Rows from block 3, named by matrix and row number. Rows with one number belong to one channel. Each number is 128 + 32 x the weight over its row's rms, rounded and kept within 0 to 255. All counts start at 0. After the name is the row's rms in percent of the matrix's.
# convs0: first width-11 conv (model.blocks.3.convs.0.weight, 240x240x11), inputs 180-184, a 11 kernel for each
# convs1: second width-11 conv (model.blocks.3.convs.1.weight, 240x240x11, transposed), outputs 180-184, a 11 kernel for each
convs0.55 096 [133 166 120 127  44 161  63 108 148 183 159 230 103  88 187 106 132 145 108 122 172 102 148 135  81 137 110  78 107 174 136 132 153 204 109 130 143 166 126 210 171 178 104  92 138 144 132 106 117 130 128 141 153 150  77]
convs1.55 098 [154  80  85 118  92 165 237 163 181  84  74 132 130 119 125 178 126 159 122  75 117 149 138 191 184 224 108  59 128 105 203  43 112 149 118 147 110 142 117 155 122 151 122 199 122 109 120 104 134  92 229 128 222 168 111]
convs0.56 091 [138 179 158 193  89  99 141 152 185 121 103 134 109 119 190 162 112 144 133 137  90  99  85 170  69 114  89 126 100 157 133  94 122 112  76 115 133 157  61 119 101 101 144 108 153 151 118 104 157 147  97 162 138 145  79]
convs1.56 095 [148 149 102 133 131 178 101 129  70 100 102 196 145 103 131 144 121 107 108 113 158 135  99 111 142 170 130  85 182 155 100 181 134 157 174 101 159 121 149 105 122 137 127 112 142 157 141 101  70  85 107 133 165 132 181]
convs0.57 106 [118 123 143 147 195 132 150 141 103  81  91  83 146 136  95 103 111 102  91 165 137 152 112 139 133 120 172 113 136 122  96  97 129 127 143  67 123 117 144 149 133 121  95 127  87 161 148  94 145  94 122  86  49 108 104]
convs1.57 100 [127 115 111 114 101 106  90 140 101  99  71 131 163 139 126  94  42 104 135 121 189 128 105  97 132 125 121 166 116 161  99 113  62 131 122 162 171 160 114 133  84 134 158 125 103  81 127 196 151 146 121 123  97 138 175]
convs0.58 109 [101 137 103  90 130 134 127  70 152 176 147 130 144 108  80 175 185 102  99 124 128 141 135  47 107 164 119 115  99 129 114 165 140 150 101 144 118  92 182 130 118 102 115 146 146  96 112 123 122 104 172 116  92 163 104]
convs1.58 106 [ 65 151 152  74 135 132 104 164 125  70 152 138 143 153 151 160 172 147 118 143 105  50 127 167 170 100  70 148 147 177 108  93 110 165 149 117 134  73 114 141 192  87 114 148 105 172 109 109 127 120 136 136 136  91 121]
convs0.59 097 [ 73  95 106 132 115 166 139  94 117 106 102 133 131 128  90  96 108  98 122 115 121 105 142 150 140 134 116 166 123 192 125 149 118 115 117 115 182 137 101 139 117 110 149 146 156 187 137 162  96  82 125 112 135 110  92]
convs1.59 099 [141  84 168 139 100  42 118 102 126 152 127 122 110 145 102 124 139 134 118 105  90 107 155 127 130 165 104 145 126 131  99 101 216 126 172 145 167 136 153 175  92 149 154 140 125 147 103 137 112 100 148  99 185 110 110]
convs0.60 099 [189 128 102  62  93 127 151  93 137  83 118  68 107 123  99 107  94 115 149 121  96  80 109 155 171 130  96 111  89 170 137 130  91 169 187 156 107 134 130 134  93 120 102 108 135 151 108 185 118 107  98 116  91 110 113]
convs1.60 094 [159 107 149  32 147  93 135 141 114 142 147 116 103 124 116 159 113 145 162 184 136 163  73 125 101 132 138 139 170 116  83 119  55 124  62 152 129 124 116  93 135 137 155 128  91 124 130 105 107  81 121  83 184 109 202]
convs0.61 101 [125 229 169 169 165 123 120 142 164 122  89 145 144 190 168 113 131 136  85 141 141 138 111 100  93 221 134 143 145 199  88 139 138  74 114  66 125 151 133 123 133 190  64 129 173  91  72 102 116 125 128  80  95 144 156]
convs1.61 103 [137 169 154 171 152 183  77 151 127  86 157 179  75 120  81 118  83 118 129 108 127 146 122 151  74 125 114 125  90 133 168 155 144 145 168 125 149 131 168  80  83 104 129 147  58 163 103 124 204 138 107 116  86 131 158]
convs0.62 092 [200 161 137 110 122 120 118  58  85  67 137 128 141 102  83 113 172 120 130 124 133 169 131  76  69 158  80 139 163 134 216 135 153 156 159 151  94 119 151 165 128  90 115 100 156  92 107 155 141  96 110  40 106 128 109]
convs1.62 098 [122 112 142 110 134 139 171 161 127 158 177 131 131 101  71 161 188 156  90  87 133  79 152 134 117 147 154 153  85 136  58  88 101 181 114 139 118  88 134 167 106 115 110 165 141 103 153 115  97 138 132 142 132 127 107]
convs0.63 096 [171 142 151 122 112 154 163 137 145 113 141  96 132 145 125 210 135  78  62 160 135 100 143 171 134 105  94 160 105  91 172  95 140 101 109 113 182  68 143 138 118 154 163 127 120 119 151 141 118  98 155 156 142 185 130]
convs1.63 100 [ 59  78  16  95 167 161  87  91 115 216 122 146  94 166 188 160 130  59  56 117  81 129 135 115 134  73 129 106 130 127  77 103  72 162 136  83  99 162 131 143 184 201 136 139 106 183 106 137 121 145 142 111 139 101 160]
convs0.64 095 [207 173 150 133 146 136 130 135 151  73 163 145 118 148 160 142 137 213 150 158 115 102 151 102 144 116 185  65 117  79  83 104 111  96 116 180 149 113 225 174 115 141  87 109 112 115 172 155  94 120 148 123 106 117 107]
convs1.64 099 [158 141  96 147 135  59  97 142 124  43  69 105 124  72 159 173 156 158 139 202 157 132 115 159  90  90 128 147 111 124  72 147 169 118 168 167  81 109 179 124 181 168 135 132  97 106  95  62 109 154 104 123 144 142 121]
convs0.65 091 [151 110 140 153 150 180 146 116  94 145 142  79  91 144 149 116 107 111 143 102 156 189 170 128 189 152 199 133 112 119 194 147 144 132 195 211 107 123 121 175 101  82 141 133 184 137  84 159  56  89 113 151 152 151  89]
convs1.65 096 [221 146 169 106 117 164  73  69 143 143 159 140 106 148 137  81  82 130 132 119 116  81 114 114 110 123 122  86 148 165 138 107 169 182 147 181 117 129 127  68 127 145  90 103 152  97 133  90 139 157 114 125  90  93  62]
convs0.66 096 [108  99 101 119 111 109 145 146 114 155 146 124 133 125  68 110  94 136 124 137 142  90 124 143 131 119 156 117 101 125  90 124 163 154 110 135 123 147 108 141 103 148 108 118 118 155 163  95  71  91 124 102 134 114 125]
convs1.66 099 [153 123 146 160 140 173 154 194  65 137 163 120 134 105  91 113 112 115  57  96 140 131 108 152 103 110 129 139 105 186  98 114  90 168 151 152 131 154 144 111 218 147 139 137 148 178 114 138 140 136  93 108 135 155 136]
convs0.67 087 [137 164 160 145 150 160  85  82 103 141 113  75 112 114  99 124  57 142 164 150 148 244 103 105 145 142 131 128 123  84  83 135 116  85 180 183 138  82 148  88 139 144 127  87 113 114 176 180 154 102 131 113  87 121 137]
convs1.67 091 [131 161  88 129 164 106 145 168  84 162 130 107  89 166 168 126 169 131  93 137 117  79 201 127 179  79 185 134 159  89 125  84 136 117 139 134 153 169 116 135 117 146 115 158 104 115  70  83 144  90  82 126  97 115 103]
convs0.68 111 [ 83  97 135 116 165 158 140 114 151 125 103 120 110 148 152 131 108 148 143 108 104 169 158 108 142 120  79 131 110 116 138 145  64 113 158 170 144 151 115 115  94  81 137 137 100  92 143 140 106 127  90  80 158 115 181]
convs1.68 103 [177 120 154 218 138 118 158 108 115 192 140 188  86 113 132 178  90 102 162 117  89  88 174 157 216 115 134 231 113 150 112  98  75 149 130  98 125 142 141 123 139 105 109 134 143 160 120 130 156 143 182 128 126 134 118]
convs0.69 096 [107  92 101 118 136  79 187 136 128 141 149  94 133 116 133 107 137 132 148 137  96 103 134 109 160  86 137  73  87 127 159 144 140 135 146 101 174 139 127  47  70 196 159 122 110 119 101  63 125 142  72 109 153 159 118]
convs1.69 094 [160 131 169  80  85 149 122 184 140 198 164 146  89 110  86 135 120 148 188 142 131 101 182 147 165 111 159 115  95 187 137 184 179 107 168 139 145  34 158 120  59  78 133 122 133 177 164 124 121 129 128  43  87 169 135]
convs0.70 104 [170 118 164 135 144 120 144 171 174 166 125 150 169 124 135 180 184  89  70 112  42 113 149 120  94  77 135 124 128 112 145 136 155 155 192 184 118 138 135  71  74 118 190 110 124 126 124 171 158 126 102 104  69 105 137]
convs1.70 105 [ 96 129 114 162 166 127 103 135 107 139 138 136 150 142 109 146  93 109 146  97 106 103  64 121 139 107 153 137 159 100 164 104 134 105 103 105 108 105 124  75 139  70 139 139 123 136 145 102 117 114 101  90 133 156 122]
convs0.71 093 [149  98 122 106  81 161 101  87  93 108 102 128 186 120 150 123 172 180 176  94 172 109 109 173 105 126 149 113 145 124 101 138 131  88 118 138  92 124  94 104 132 185  87 184 124 141 127 104 129 140 116 110  90 176 114]
convs1.71 099 [ 52 191 176 164 133 130 124 130 188 175 108  93 131 196 132 122 100 134 147 139 119 131 152 113  93 132 126 122 142 159 147 191 138  60 106 173 190 100 189 128  74 125  88 170 136 145 117 109 157 105 126  94  81 123 131]
convs0.72 094 [ 90 124 123 146 128 142 151 143 140 147  77 130 143 125 118  71  79  58 113 137 152  94  94 118 108 118 136 140  94 124 113  83 106 145 130 174 185 144  88  96 125 138  89 120 131  73 130  84 124 103 106 172 155 133 144]
convs1.72 097 [109 177 108 142 161 132 104  93 115 136 143 151 144 134  96  95 136 112 132 111 168 159 108 108  79 131 118 102 151 143 152 124  85 105 164 107 104 151 106 137 164 190 147  86 144 122  88 167 132 128 163 140 149 128 171]
convs0.73 115 [123  82 103  99 144 135 111 135  87 103 123 215  93 171 130 177 141 180  92 181 100  88 136 130  85  95 141 165 178 124 117 205 133 168 162 168  93 159 139 176 146 143 103  75 202 142 135 149 151 177 115 122 121 122 101]
convs1.73 104 [122 143 156  92 119 115 140 169 107 149 117 175 112 110 173 149  77  98 133  83 148 165 155 202  81 139 125 129  78  99 133 138  72  87 126  96 146 153 126 159  66  73 147 161  99 112  55 107  80 172  53  91  81 149 144]
convs0.74 101 [127 155 139 173 141 114 207 127 125 124 163 156  91  93 178 164 167 140 137 148 150 160 148 119  99 108  76 183 168 101  92 134 133 114 135 126 227 122 115 144 125  90 130 118 134 157 103 135 113 118  96  96  72 169 137]
convs1.74 103 [107 108 144 159 120  95 139  89  93 120 176 114 179  86  83 100 105  38 137  68 154 145  99 143 140 114 121 154 135 153 152 132 136 128  96  44  95 159  81 136 150 115 136 119  97  96 114 107 124 107 184 145 111 109 117]
convs0.75 091 [ 92  94  77 120  90 126  97 132 131 107 126 107 161 132 105  83 131  63 124 107 106 100 111 128 173 111 137 101 133 159 114 138  81  68 141 115  73  91  80 138 131 113  59 149 111  91 130 102 117 102 102 107 101 135 161]
convs1.75 094 [142 174  99 179 102 121 149 101 178  69 160 161 103 141 143  89 131 146 157  90 148 120 111 110 173 124  99 162 137 101 168 116 146 159 201 124 113 153 144 110  96 125 136  83 160  95 110  90 140  89 104 167 120  96 107]
convs0.76 124 [126 139 141 188 118 128 140 137 128 139 107 103 155 159 126  79  72 156 150 119 162  95 131 156 167  79 130  92 163  93 155 150 117 138 151 102 122 103 121  45  82 139 117 102 110 114 158 121  98 131 111 131 158 108 104]
convs1.76 112 [101  75 141  97 141 166 121  89 151 154 171 143  93 150 150 101 113 117 125  99 152 167 117 122 182 160 161 144 125  64 128 105 170 132 136 167  86 129 144 164 139 101 113 134 124 153  77  92 135 119 123 114 129 131 110]
convs0.77 110 [124  90 152 109  74 133 112  79 135 173 140  79 117  90 101 188 101 170 114 114 178 150  69 164 151  91  85 188 143 104 160  91 139 107  74 123 129 176 156 120  62 150 141 173 131 125 125 147 153 153 167 100 115 138 120]
convs1.77 100 [151  89  98  80 171 167 130 114  54 196 145 105 138 103 127 138  95  97 124 103 155 135  53 148  98 130  82  89 105 118 130 120 164  94 205 126 167 143 102 112 136 152 119 138 176 148 113 125  77  88  35 143  59 172 143]
convs0.78 102 [114 125 119 141  80 149 169 137 142 126 162 115 131 114  57 109 171 171 135 138 160 128 182 127 118 119 120 173 139  86  99 127 129 146 139 110 107 165 196  90 107 152 165 116 199  76 125  79 120 156  94 158 117 111 138]
convs1.78 102 [140 135 152 127 187 105 128  81 117 180 127 141 147 115 196 162 158 138 147 144 214 153 132  94  83 114 154 116 153 117  99 129 157 128  91 133 135 131 156  78  93 119 124 143 130 135 145 131 175 127 122 167 118 174 159]
convs0.79 105 [164  75 103  98 121 103 117  98 133 118 133 103 130 119 103 129  70 212 170 140 150 176 100 143 138 168 129 145 143 144 114 191 131 134 124 126 137  83 129 120 175  98 106 138 146  67 167 155 126  98 171 165 135 157 147]
convs1.79 102 [148 125 109 151 125 113 136 117  80 130 128 172 112  87 150 149 121 139 126 159 119 167 135 106 122 145  82 103 135 149 122  99 116 100 116 113 156 165 169 153 153 136 145 104 153 154  98 132 134 142 163  71 131 125  88]
convs0.80 106 [110 134 144 147  85 114 120  65 167 122 157 121  60  60 101 120 158 124 115 101 145 116 108 155 137 154  98 121  94 131 134  77 131 107 115 125  79 120 134 119 142 135 106  88 157 130 132 120 103 159 183 144 191 137 188]
convs1.80 101 [158  68 130 154 148  78 124 138  89 100  77 167 147 160  98 157 176 141 110 130 110 138 143 143 106 142 102 141  67 111 146 162 110 116 170 109 132 110 129 126 121  53  92 105 132 119 156 167 156 120 143 117  93 101 136]
convs0.81 108 [121 100 143 112 155 140 117 115  90 219 129 134  80 146 125 118  74  74  66 147 144 147  84 144  58 155 123  78  82 145  75 168 111 123 163 140 143 115 119 120 141 116 117 133 155  85 119 135 123  87 100 141 117 145 132]
convs1.81 106 [118 133 141 124 128  68  85 163  61 114  88  94 145 150 109 212 118  85 139 136 140 125 120 163  67 197  81 149  67 166  63 179  96 138  82 146  75 118 122 171  45  92 134 129 101 145 172 167 117 152 147 158  73 122 138]
convs0.82 096 [113  87 147 150 112 152 107 150 136 129 129 108 153 172  97 103 158 161 142  92 114 144 128  91 212  84 212 134 130 153 120 130 165 172 186 144 140 176  91 150 103 120  90 132 120 163 183 117 157 100 109 114 170 120 140]
convs1.82 100 [165  89 125 198 128  96 180 121 113 130 131 136  90 107 135 161 151 101 100 146 127 102 221 125 168 130 222  95 148 178 124 109 129 133 121 100 154 190 167 117  76 116 217 126 132 123 109 148 146 112 141 125 134 131 115]
convs0.83 101 [152 126 106 109 144  51 181 124 116 215 126  95 122  61  89  90 119  52  62 151 134  86 142 181  75 119  86 108 107 154  32 173 255 158 170 148 179 156 140 121 158 134 130 102 109 130  75 154 115 131 131 133 166 187 150]
convs1.83 100 [128 127 141  83 102 134 116 194 129  95 167 123  87  80  83 137 148 163 172 104  79 121 170 126 104  93 172 159  57  83 172 141 154 100  90 132  68  98 145 168 186 151 181 133 124  94 105 131 127 170 126 106 113 128 159]