{
  "arch": "tc_resnet",
  "model": "CTC audio transcriber",
  "dataset": "short read English sentences (LibriTTS-R)",
  "train_examples": 26041,
  "gain_aug_db": 6,
  "input": "waveform_16khz",
  "tokenizer": "char",
  "vocab_size": 32,
  "norm": "batchnorm",
  "hidden_act": "relu6",
  "depths": [2, 5, 2],
  "kernel_size": 11,
  "wave_channels": 128,
  "wave_strides": [5, 2, 2, 2, 2, 2],
  "dropout": 0.1,
  "widths": [192, 240, 288],
  "init": "lecun_normal",
  "residual_init": "zero_last",
  "optimizer": "soap",
  "beta2": 0.99,
  "learning_rate": 0.0017,
  "beta1": 0.9,
  "shampoo_beta": 0.95,
  "eps": 1e-08,
  "precondition_frequency": 25,
  "max_precond_dim": 512,
  "merge_dims": false,
  "one_sided": false,
  "adamw_lr_other_params": 0.0011,
  "max_steps": 4600,
  "batch_size": 64,
  "epochs": 11.3,
  "lr_schedule": "cosine",
  "final_lr_fraction": 0,
  "warmup_steps": 920,
  "weight_decay": 0.3,
  "adamw_weight_decay_other_params": 0
}
Rows from block 4, named by matrix and row number. Rows with one number belong to one channel. Each number is 500 + 25 x the weight over its row's rms, rounded and kept within 0 to 999. All counts start at 0. Numbers have three digits each. After the name is the row's rms in percent of the matrix's.
# convs0: first width-11 conv (model.blocks.4.convs.0.weight, 240x240x11), inputs 119-125, a 11 kernel for each
# convs1: second width-11 conv (model.blocks.4.convs.1.weight, 240x240x11, transposed), outputs 119-125, a 11 kernel for each
convs0.151 095:478489532517498520485488458503492493508502535511497488469506520505499491508495518487490478510521525550532508481475493464489452486506519507515541521478455468460526479484500474498473481532518502470505474502510498524527530499518490501
convs1.151 098:518523519513481439481506514496543501497545502494483539491511488500508534467520505498489498480512465488514487523539552494503479455484501502538511478508504519497476443511473504521492476469496492525508543507494524505503479514471510460
convs0.152 106:487505504514513471565541522505506489523507527505509533491513507470514522552488531494460488541549519490506496486495538522479525502472506539498549478511520514515506462483471530510476504485514492484516449505506499567487490526534481483
convs1.152 107:492520505529523502486484509564523482513513492485457513485534507525494514498510453470508471492449486508502470491456459480518510496461481501541499513517506516521529494494469516501488489509507494489509515540513549524523427513505465501
convs0.153 101:571552494505519476509491498455512496490520492496489433491454479514490519462507485486490508472440490473514516468521498479502513502490505472490471518491508526494499493493488499534446496498505501487495452480532479521481496506514516519
convs1.153 098:501529493507504490496507483516503477473511525533521537503521542511511465503491504512486516547459461510438486484484473468496521468539474490485511504498528496480464461472494487519495505508508474517495479487527448485456529477472508499
convs0.154 099:496484478489480481494500498540492501483512473510510475524475500443491504506513506540525503516513503511463497555485551484479518516515514490545500521505478549527560502471512493500535513507494468454511476473504528514501485477546501544
convs1.154 100:469484505496519503497519442484490470494535482489497450506485507478537528526510491535502502514503523509522469514480516572489501537503492529518497529505521472548533537495552535523485505476519513484516519502485481492513459488518544490
convs0.155 094:523518499510530470533509503463499528470487481484525472502478490475486516501514465501508485494511522485525524500485492510529512493479525460440488551521474518490482497505522486458465498539481509492494491546527498492481503501476473463
convs1.155 101:528504512459483484470503486551534475513497480521536540499487495512507517502464505529525542500498502513492538500524536528493507458485515518460549501517543499511466509558534521479539495474525514548514513508468506531484528488490500484
convs0.156 103:462528527518505502471510520519479499518530470471435452433482493504486490469511496496541485500482477425468522518532501491490499490509485525536541521480528526538476502522486472467461505461504500450440510494495467480532460515526492478
convs1.156 102:491529511489472507524556513527489506519493500498494456472540471537523532481482508483516466476472502490498453524505552532473474556562526509569476491518507551529530507504494491534522517491513492504477513497504537535508546511501509543
convs0.157 099:506467494459502451539536479506503508539492538496515486527503500471495547527515505499474481490470479488486508506477505475516509531466547497504460498514518460528506517522444489503468493504479466470507499475505481547491556512497509477
convs1.157 102:494521484500499451517476462496465492505514500495539505521499516461532493543513543540494518498457489517473496513493537528485510501530499469487496507463494488471500500517512527489489494520517518464520481508492500468508486479468498521
convs0.158 098:535504515472520494499490483543473481502491469505477540488484468497488476493502515520502566518544528473524533499481479496557498477487507512430496496505472464489510486528478469440503505510524499497492476442485470517523511505535533491
convs1.158 098:474502499491501469483532557519454482473495536514506494496488492511506520469502485494483477467540509471488476503503523552484476499512488519525518512518532501470532518474456535552525489493515497519551509504517497462532496532470488508
convs0.159 103:480486472527463502539460495496476485459469514532485578583537502515522489511479501488473469476534544533514523510476530491478464488479476515434530551549495477499544510481493498523520486455464512478491524489542511448490504535483501532
convs1.159 100:442491488516491461508499503494508547563468489535529523514466485470480510512477473545533535523524485474440481463474469515535483475497519509461451531493527508527506488491467438466496445477500494503472523516509461489506525509517512471
convs0.160 102:474487500492531490554489493536502456518525497514503525508539482483482493503530483520512486482506494540490520502475492466524533539492491519509429467461469463517477465487489492502457515442479534520501514477508474557494470525461503471
convs1.160 103:485506524500539543482509499520471475478480462462505471526502485497517528540490519535478515489510447531510520508504531475503499472476518515497514509496462480476510489499481462489481503482500497515567534506500510443511473545498525458
convs0.161 108:483556522513500496513501521492513540471499494511522508466475482517458496491515508485523438492506506472499495468465524488460507468517488493491467487458535494519509470469498459521497539518506502516483498508457521493532537445528514490
convs1.161 103:524515513536555546502501498516525495460506527502508489507534501505487545506498533506502560520504489513483506480488487471470495506503493505508512521506481492461483523516521525512529505483537523490500535511478497494509522541552462529
convs0.162 096:470498509502501487480498508487471487515477496481514532528547527510512548495476484442483485515554498542486487520530519507521543519452489499530515547526490495466528485510535481512468494471501508495482504484496528513533517523510464508
convs1.162 096:539520493465531516546492491534498501510494512465493485463487478491487479504440523539522514514500476499493456512525515508433492499455521491477525519531536536562487549493477470493512503428479457525495489491508519505453509475524497503
convs0.163 103:498470484488536521485489480497522435466546469480471473538498473523503484478579502463532485477527490527464507500468493483511481475486516479498485512550485500496522545506527483476491512495523505453497523507489505481472447509499503539
convs1.163 104:494490484502519507538476463521545453533464480471451466480500514460486496489485540486496486470469511491509529486512489484454484480477540495545523479519486535495524501480506560518525501498469482458491492467480474458500501493490467492
convs0.164 096:477527484546503503486520510549488456467522520550546570531461513521541501512482457463481493511463507482488515545531489494473500491477524521478496517506493506497478481512519499497495530488512495537518521471462496511497472482487518516
convs1.164 099:502472457463491511478510540525506516533550509494481490491471498529439495473478482437485508551557523491520525538502560526522471503508510518516547487477523508518515516518569528539501508499459476501492510523500480444468519532523509495
convs0.165 105:486486525542511434476499540514497534555488476488490487465499504464475502532487527481533506494507547465492496475537463514516496482498502476484485475477525462496488469438548505514465472460479501485522517472483485514488512526500505502
convs1.165 100:471518503508506552509527494512517530531491499512493534491491469492476498449477490497544550538477551490527474495471545513498452489525536511494483487513483457510487530502474486527520531455472485540517544522487505553480501509516527505
convs0.166 101:468521544483505533485503542522466513508452537496532507462457513481521474520530490474500528508477497478504464531469493509489466470512497477485516530484514481455497536517490490498545521547485453526502518493493456505464490493503499463
convs1.166 104:569493503479472482495483487491475517530502482455483493493488487522491503502495518469505515451484548478474505514461473534445488446477544509507509544538487499474506487524489515472538506459493505492500519517506485480495445476453493481
convs0.167 094:530552526571473467482510454504508534517514485482504515480460501518466503509541472489511480463505475483522528505523500518534524491493453558479566486526527475514456478501508498515486504483510511501494468519514518559522525516513480495
convs1.167 098:474533470527507532493479492542494540516487506511514490555484491511451460494487516491463522500442470482473497501489424518518530506512515502484507527512533471487494462507506476482526538487451437467524515490472504450490538544509501505
convs0.168 099:492491515478541531537538514457511477503523501494522494515519496482518538478500485518471489487506474465505561515483530489490561497467524499482480504475498531534526496520491496492573464515519485483472519504491497485511513516480549485
convs1.168 093:482508528476501496502520556498518470512483521496475460472523474491494494529501509499501507507505477516556517519496477516471514521528537511572506473505523525541494477484497562516529467479492495501525513467522510497527534481523512506
convs0.169 098:501504506463522526559505484489503516487501508558519521476492527510525485485503487501566475517532457498519474506502535528514545472452502525445532503500491511484434471489522514512505546532520501468505494482491462508520517510496475510
convs1.169 102:464448514502488530527519499517500535517482494511485451518490519490527507489515491490528486480475479515557539536472504499504484492551454521524506537506481485501491480504505484509434492493519498490515515492484525487510472523500537520
convs0.170 099:504498532515476477501485498476472533474524491489518563533545490515501531496506514471485485501465477532525521529515520519458512470526499526520571525492540500519502445497506606528489529511477506493480495483510486501501503508492494494
convs1.170 100:507483489505496487489487517528468539552494469482474468430510489523525517507493466560502515525523517490527479448481477480505539511469522496502476471513498468484530461504486434483510499473514587450449487495516506512499517481496499503
convs0.171 108:498490458505486505480470486536510515490461503488493530551566546521499512490504504461480534521476512494541541463478480500509490521487488499531475524482500507470452469497493515516461507515500475463492506500526511475492483534453476493
convs1.171 099:481491498484518514498514542509460493469466493488468482514503494487507495495491527541510497465522527487480491570536480463477471491509474497496474516485496490493503466522526501502535560518520516484453498472495467490502525502461472516
convs0.172 096:498507527497528489484502458514500501475509474494482513467498451483496476499485453445493504560516538506461496527494511525478481514517454516512534481480498548501489527475522477505483491468479493492488471531512515487477480393506497461
convs1.172 096:512484449525470463514505500473542492512547502495475501482549507529485510493486501521494503531505468477441503492507497501484516555513500486480519533513506526507450501471482556456442497454514457437449492514485510482520457546464461512
convs0.173 087:493492503481481487444526557481508454462485511483491462520546504470486492492461512515505463542466533459489496477472504489515496506496476497537492482508471453541518466471519513524527507528472482500480476466475470489519501464523468480
convs1.173 097:517485512449496513519525496506439530521526528535530509474529478520577531545524518529465492507496489489525512471528469466491487506495495494467486483502504504534548522466483512496515491527481503508500524557497518525473482495506524494
convs0.174 106:491482528491500494469515491484493495479491500517580553466528477464477526526539500529485521525483502508487477510503516504478487480479507495511468508480488510489499493512483496529525511469495454508487503472497466456481519499486483475
convs1.174 098:500539504479490529485515478523461492494510500496458473478503506517524482510484515510473475523485542479502505529503484438470510481465465502499473462523493479496482494476485475507444538553509476556479503539486500503549530527475504501
convs0.175 097:538519497506465508508500549499485476508443505498533522510492493538522511474463492531521492498514442472499507505506521486506490456528511481517517544534501497509478471508510497493479476480536513520521483482510455500504528501503424484
convs1.175 099:529491472464545487567538571516497459550509522472517446498502494477508486451441516510547486492480503493516446498490509504500518462494471510527502505503484484471492496492527519483527543547531521505512456478535543535521514502488514448
convs0.176 095:479514544529527527503513512470498496537468469461476516500480509512492515521541517498522516551429475532507551486507559498515528493496509443547518520522492498483503500532512511484512506471460489494488494431492466482529464489496513497
convs1.176 104:494460492549481483482498548521536495480485521508496472529550506474482512497499533546559518500525505485503525534522500489499470494463492493474473519495517486470515494458484519477530525525510495506499489513517470538508472534481477495
convs0.177 091:470561493512501450540500539499502508491511538489474515518513477520475486512513480462488512473518510497459481490482453438545492549486513502482488480524500474519477479475463441488474527465553498486492494475461482462491509459496485503
convs1.177 096:473576469519498478516498511480513490470487487443446476483500501500534572500474508536499509480458474480503508522530509540501502468465467439489509508545522548544583500498503495503480491505473514528506498518494520474508483528528492501
convs0.178 093:476476524542514471484526473506472497455483483501489515520509494450534518504539482513523467485494487516492529518520485465464497453504514464483499490517475470496463505499457488541478499515517527517557536505518495502448490492498521509
convs1.178 097:466473497493484534500479472527495537500510498521510490496494476506493527508488435475487492485482537494555525524512498567548495474469524468472495498487524478469475478462492465531504536508497496490493459505498487538533516467518462448
convs0.179 092:502484521517520491478426507491508520499486495456550512461476431488510494513469512502511524509568517488502520513524485473462476461500535498529494497505459515491475487534531479488453481508497489503511495502516471494500514498480524549
convs1.179 097:480488488500515516500486515473497512530500539519474516509524530526519499526465495509485512511510517512492509515496559480488455507481515523519521496510457526514514537546508452472470525495486491508491482537525519502487500495474486491
convs0.180 108:544495511521464497488539507474482503509528480495511554549505532523506519551478533448515453448474453461541542511493492501504488481508479512499527519501487510501509502511486505470517484470508484489491479484499505500494503528511511503
convs1.180 097:530559526504503506502487515508485507501491490497512482473519507508496513500512499505497499497497431524561537505490468483495511487498481507483511532476500504516514493486483527531513468545487502489493529499527494511490489474472502503
convs0.181 098:491517472556529518444510482571489542492539507526465495500487470477481477452473512513500513509497526443469510472489527465564532548495510459447495459540492501488520465526552525488470510457497509514506485501504511531545483531497442485
convs1.181 098:549535524458483447511506507508487492493528498499529498496507580519500510491513500502519471512479513498481505503476477513477434469529435494471469513530508501509496486463486477489501525450502451505452522517505534502519523518510470477
convs0.182 098:493489497519518506537465518497516495536501543513507505491526468537493465484524551493502483552476484484473527540505522491548466489489493448500491498481455494493534517475557510509509487469508509484494482440481480506463527511483519527
convs1.182 098:488514493535478464499533472516507516498482515508507524454518500478425444494554538536520496504502464501502449488502540486500522517497490474484475477519474501506504472526500474509506530493514543535547452490555510497510474519511491486
convs0.183 100:510481477488542509458523535575543489503513486556542514462495494452514517541511512525490502480485501491494483517519469505440512473499508532487522522540472532527504489448480533500521509525487503493472536506521487495522488498481533534
convs1.183 101:503516522498471484518476492504513489467544505507484514506512499494531468496497511472522528527491521529493482497518524510469513502506486489496495506484445469431497488514499528536537524492486529471461472474511524472505499553460495527
convs0.184 098:531485507465494499513464461520485484495474513498539553508517518548473472498526477522478465564468501509529483516509503494471497448469494500531468478483508489480517505460492529484503507504507501521503490503497494523506469499537455516
convs1.184 097:485510478495525519480470500483466475490504473531503521519539498506501542516524471533495493472484487513497527509491534471515478509525478478516497480489475477452486459486519462520506521480542549493499503505519466506544521484496489461
convs0.185 115:516497490476509462508521470482475473501515526507486482449445487505506536462506524505483547439519503505490490473535527485512482475492462494478489506491513544486533525482497472507464474525485464487518481515532519483518463517516468491
convs1.185 104:529516537487554477496443545433497422453469447466484484462488430513537493500517512491512522509477514500483543498526500500543498538499454509469526450489484492445512467542496500494518468508489511513483528513531542527511536503487489552
convs0.186 097:490519535540521533485458473533472506482530509521487471506441467512484518492529556501501525482511503488540471509520516555513490450507501505515506488535497542487525479477476476508473514470493483543527503533478522538501499502493469508
convs1.186 103:510493534538497561499483494514481493535527510524495470470488514511472495499528508507485506500494494527557539486489537553509520485497520497497517482492452511484442507490537499495501522477480540519499470517533526517469504493477492512
convs0.187 095:541483480507499510467495485470484514529478471504517502534513514484484484493441470449470536469501552471490455486493481543554508468475504535513469496493485497536478479492471529497509489503530514495540489501540538523517524483505474512
convs1.187 098:478512494528523498492508481474476504491504500482474491522491493477482515498484497508491526512520519503502476497508486507553504508538461474497516501527515468461536483494486512527500516527521526515511494482504479457466468440500517483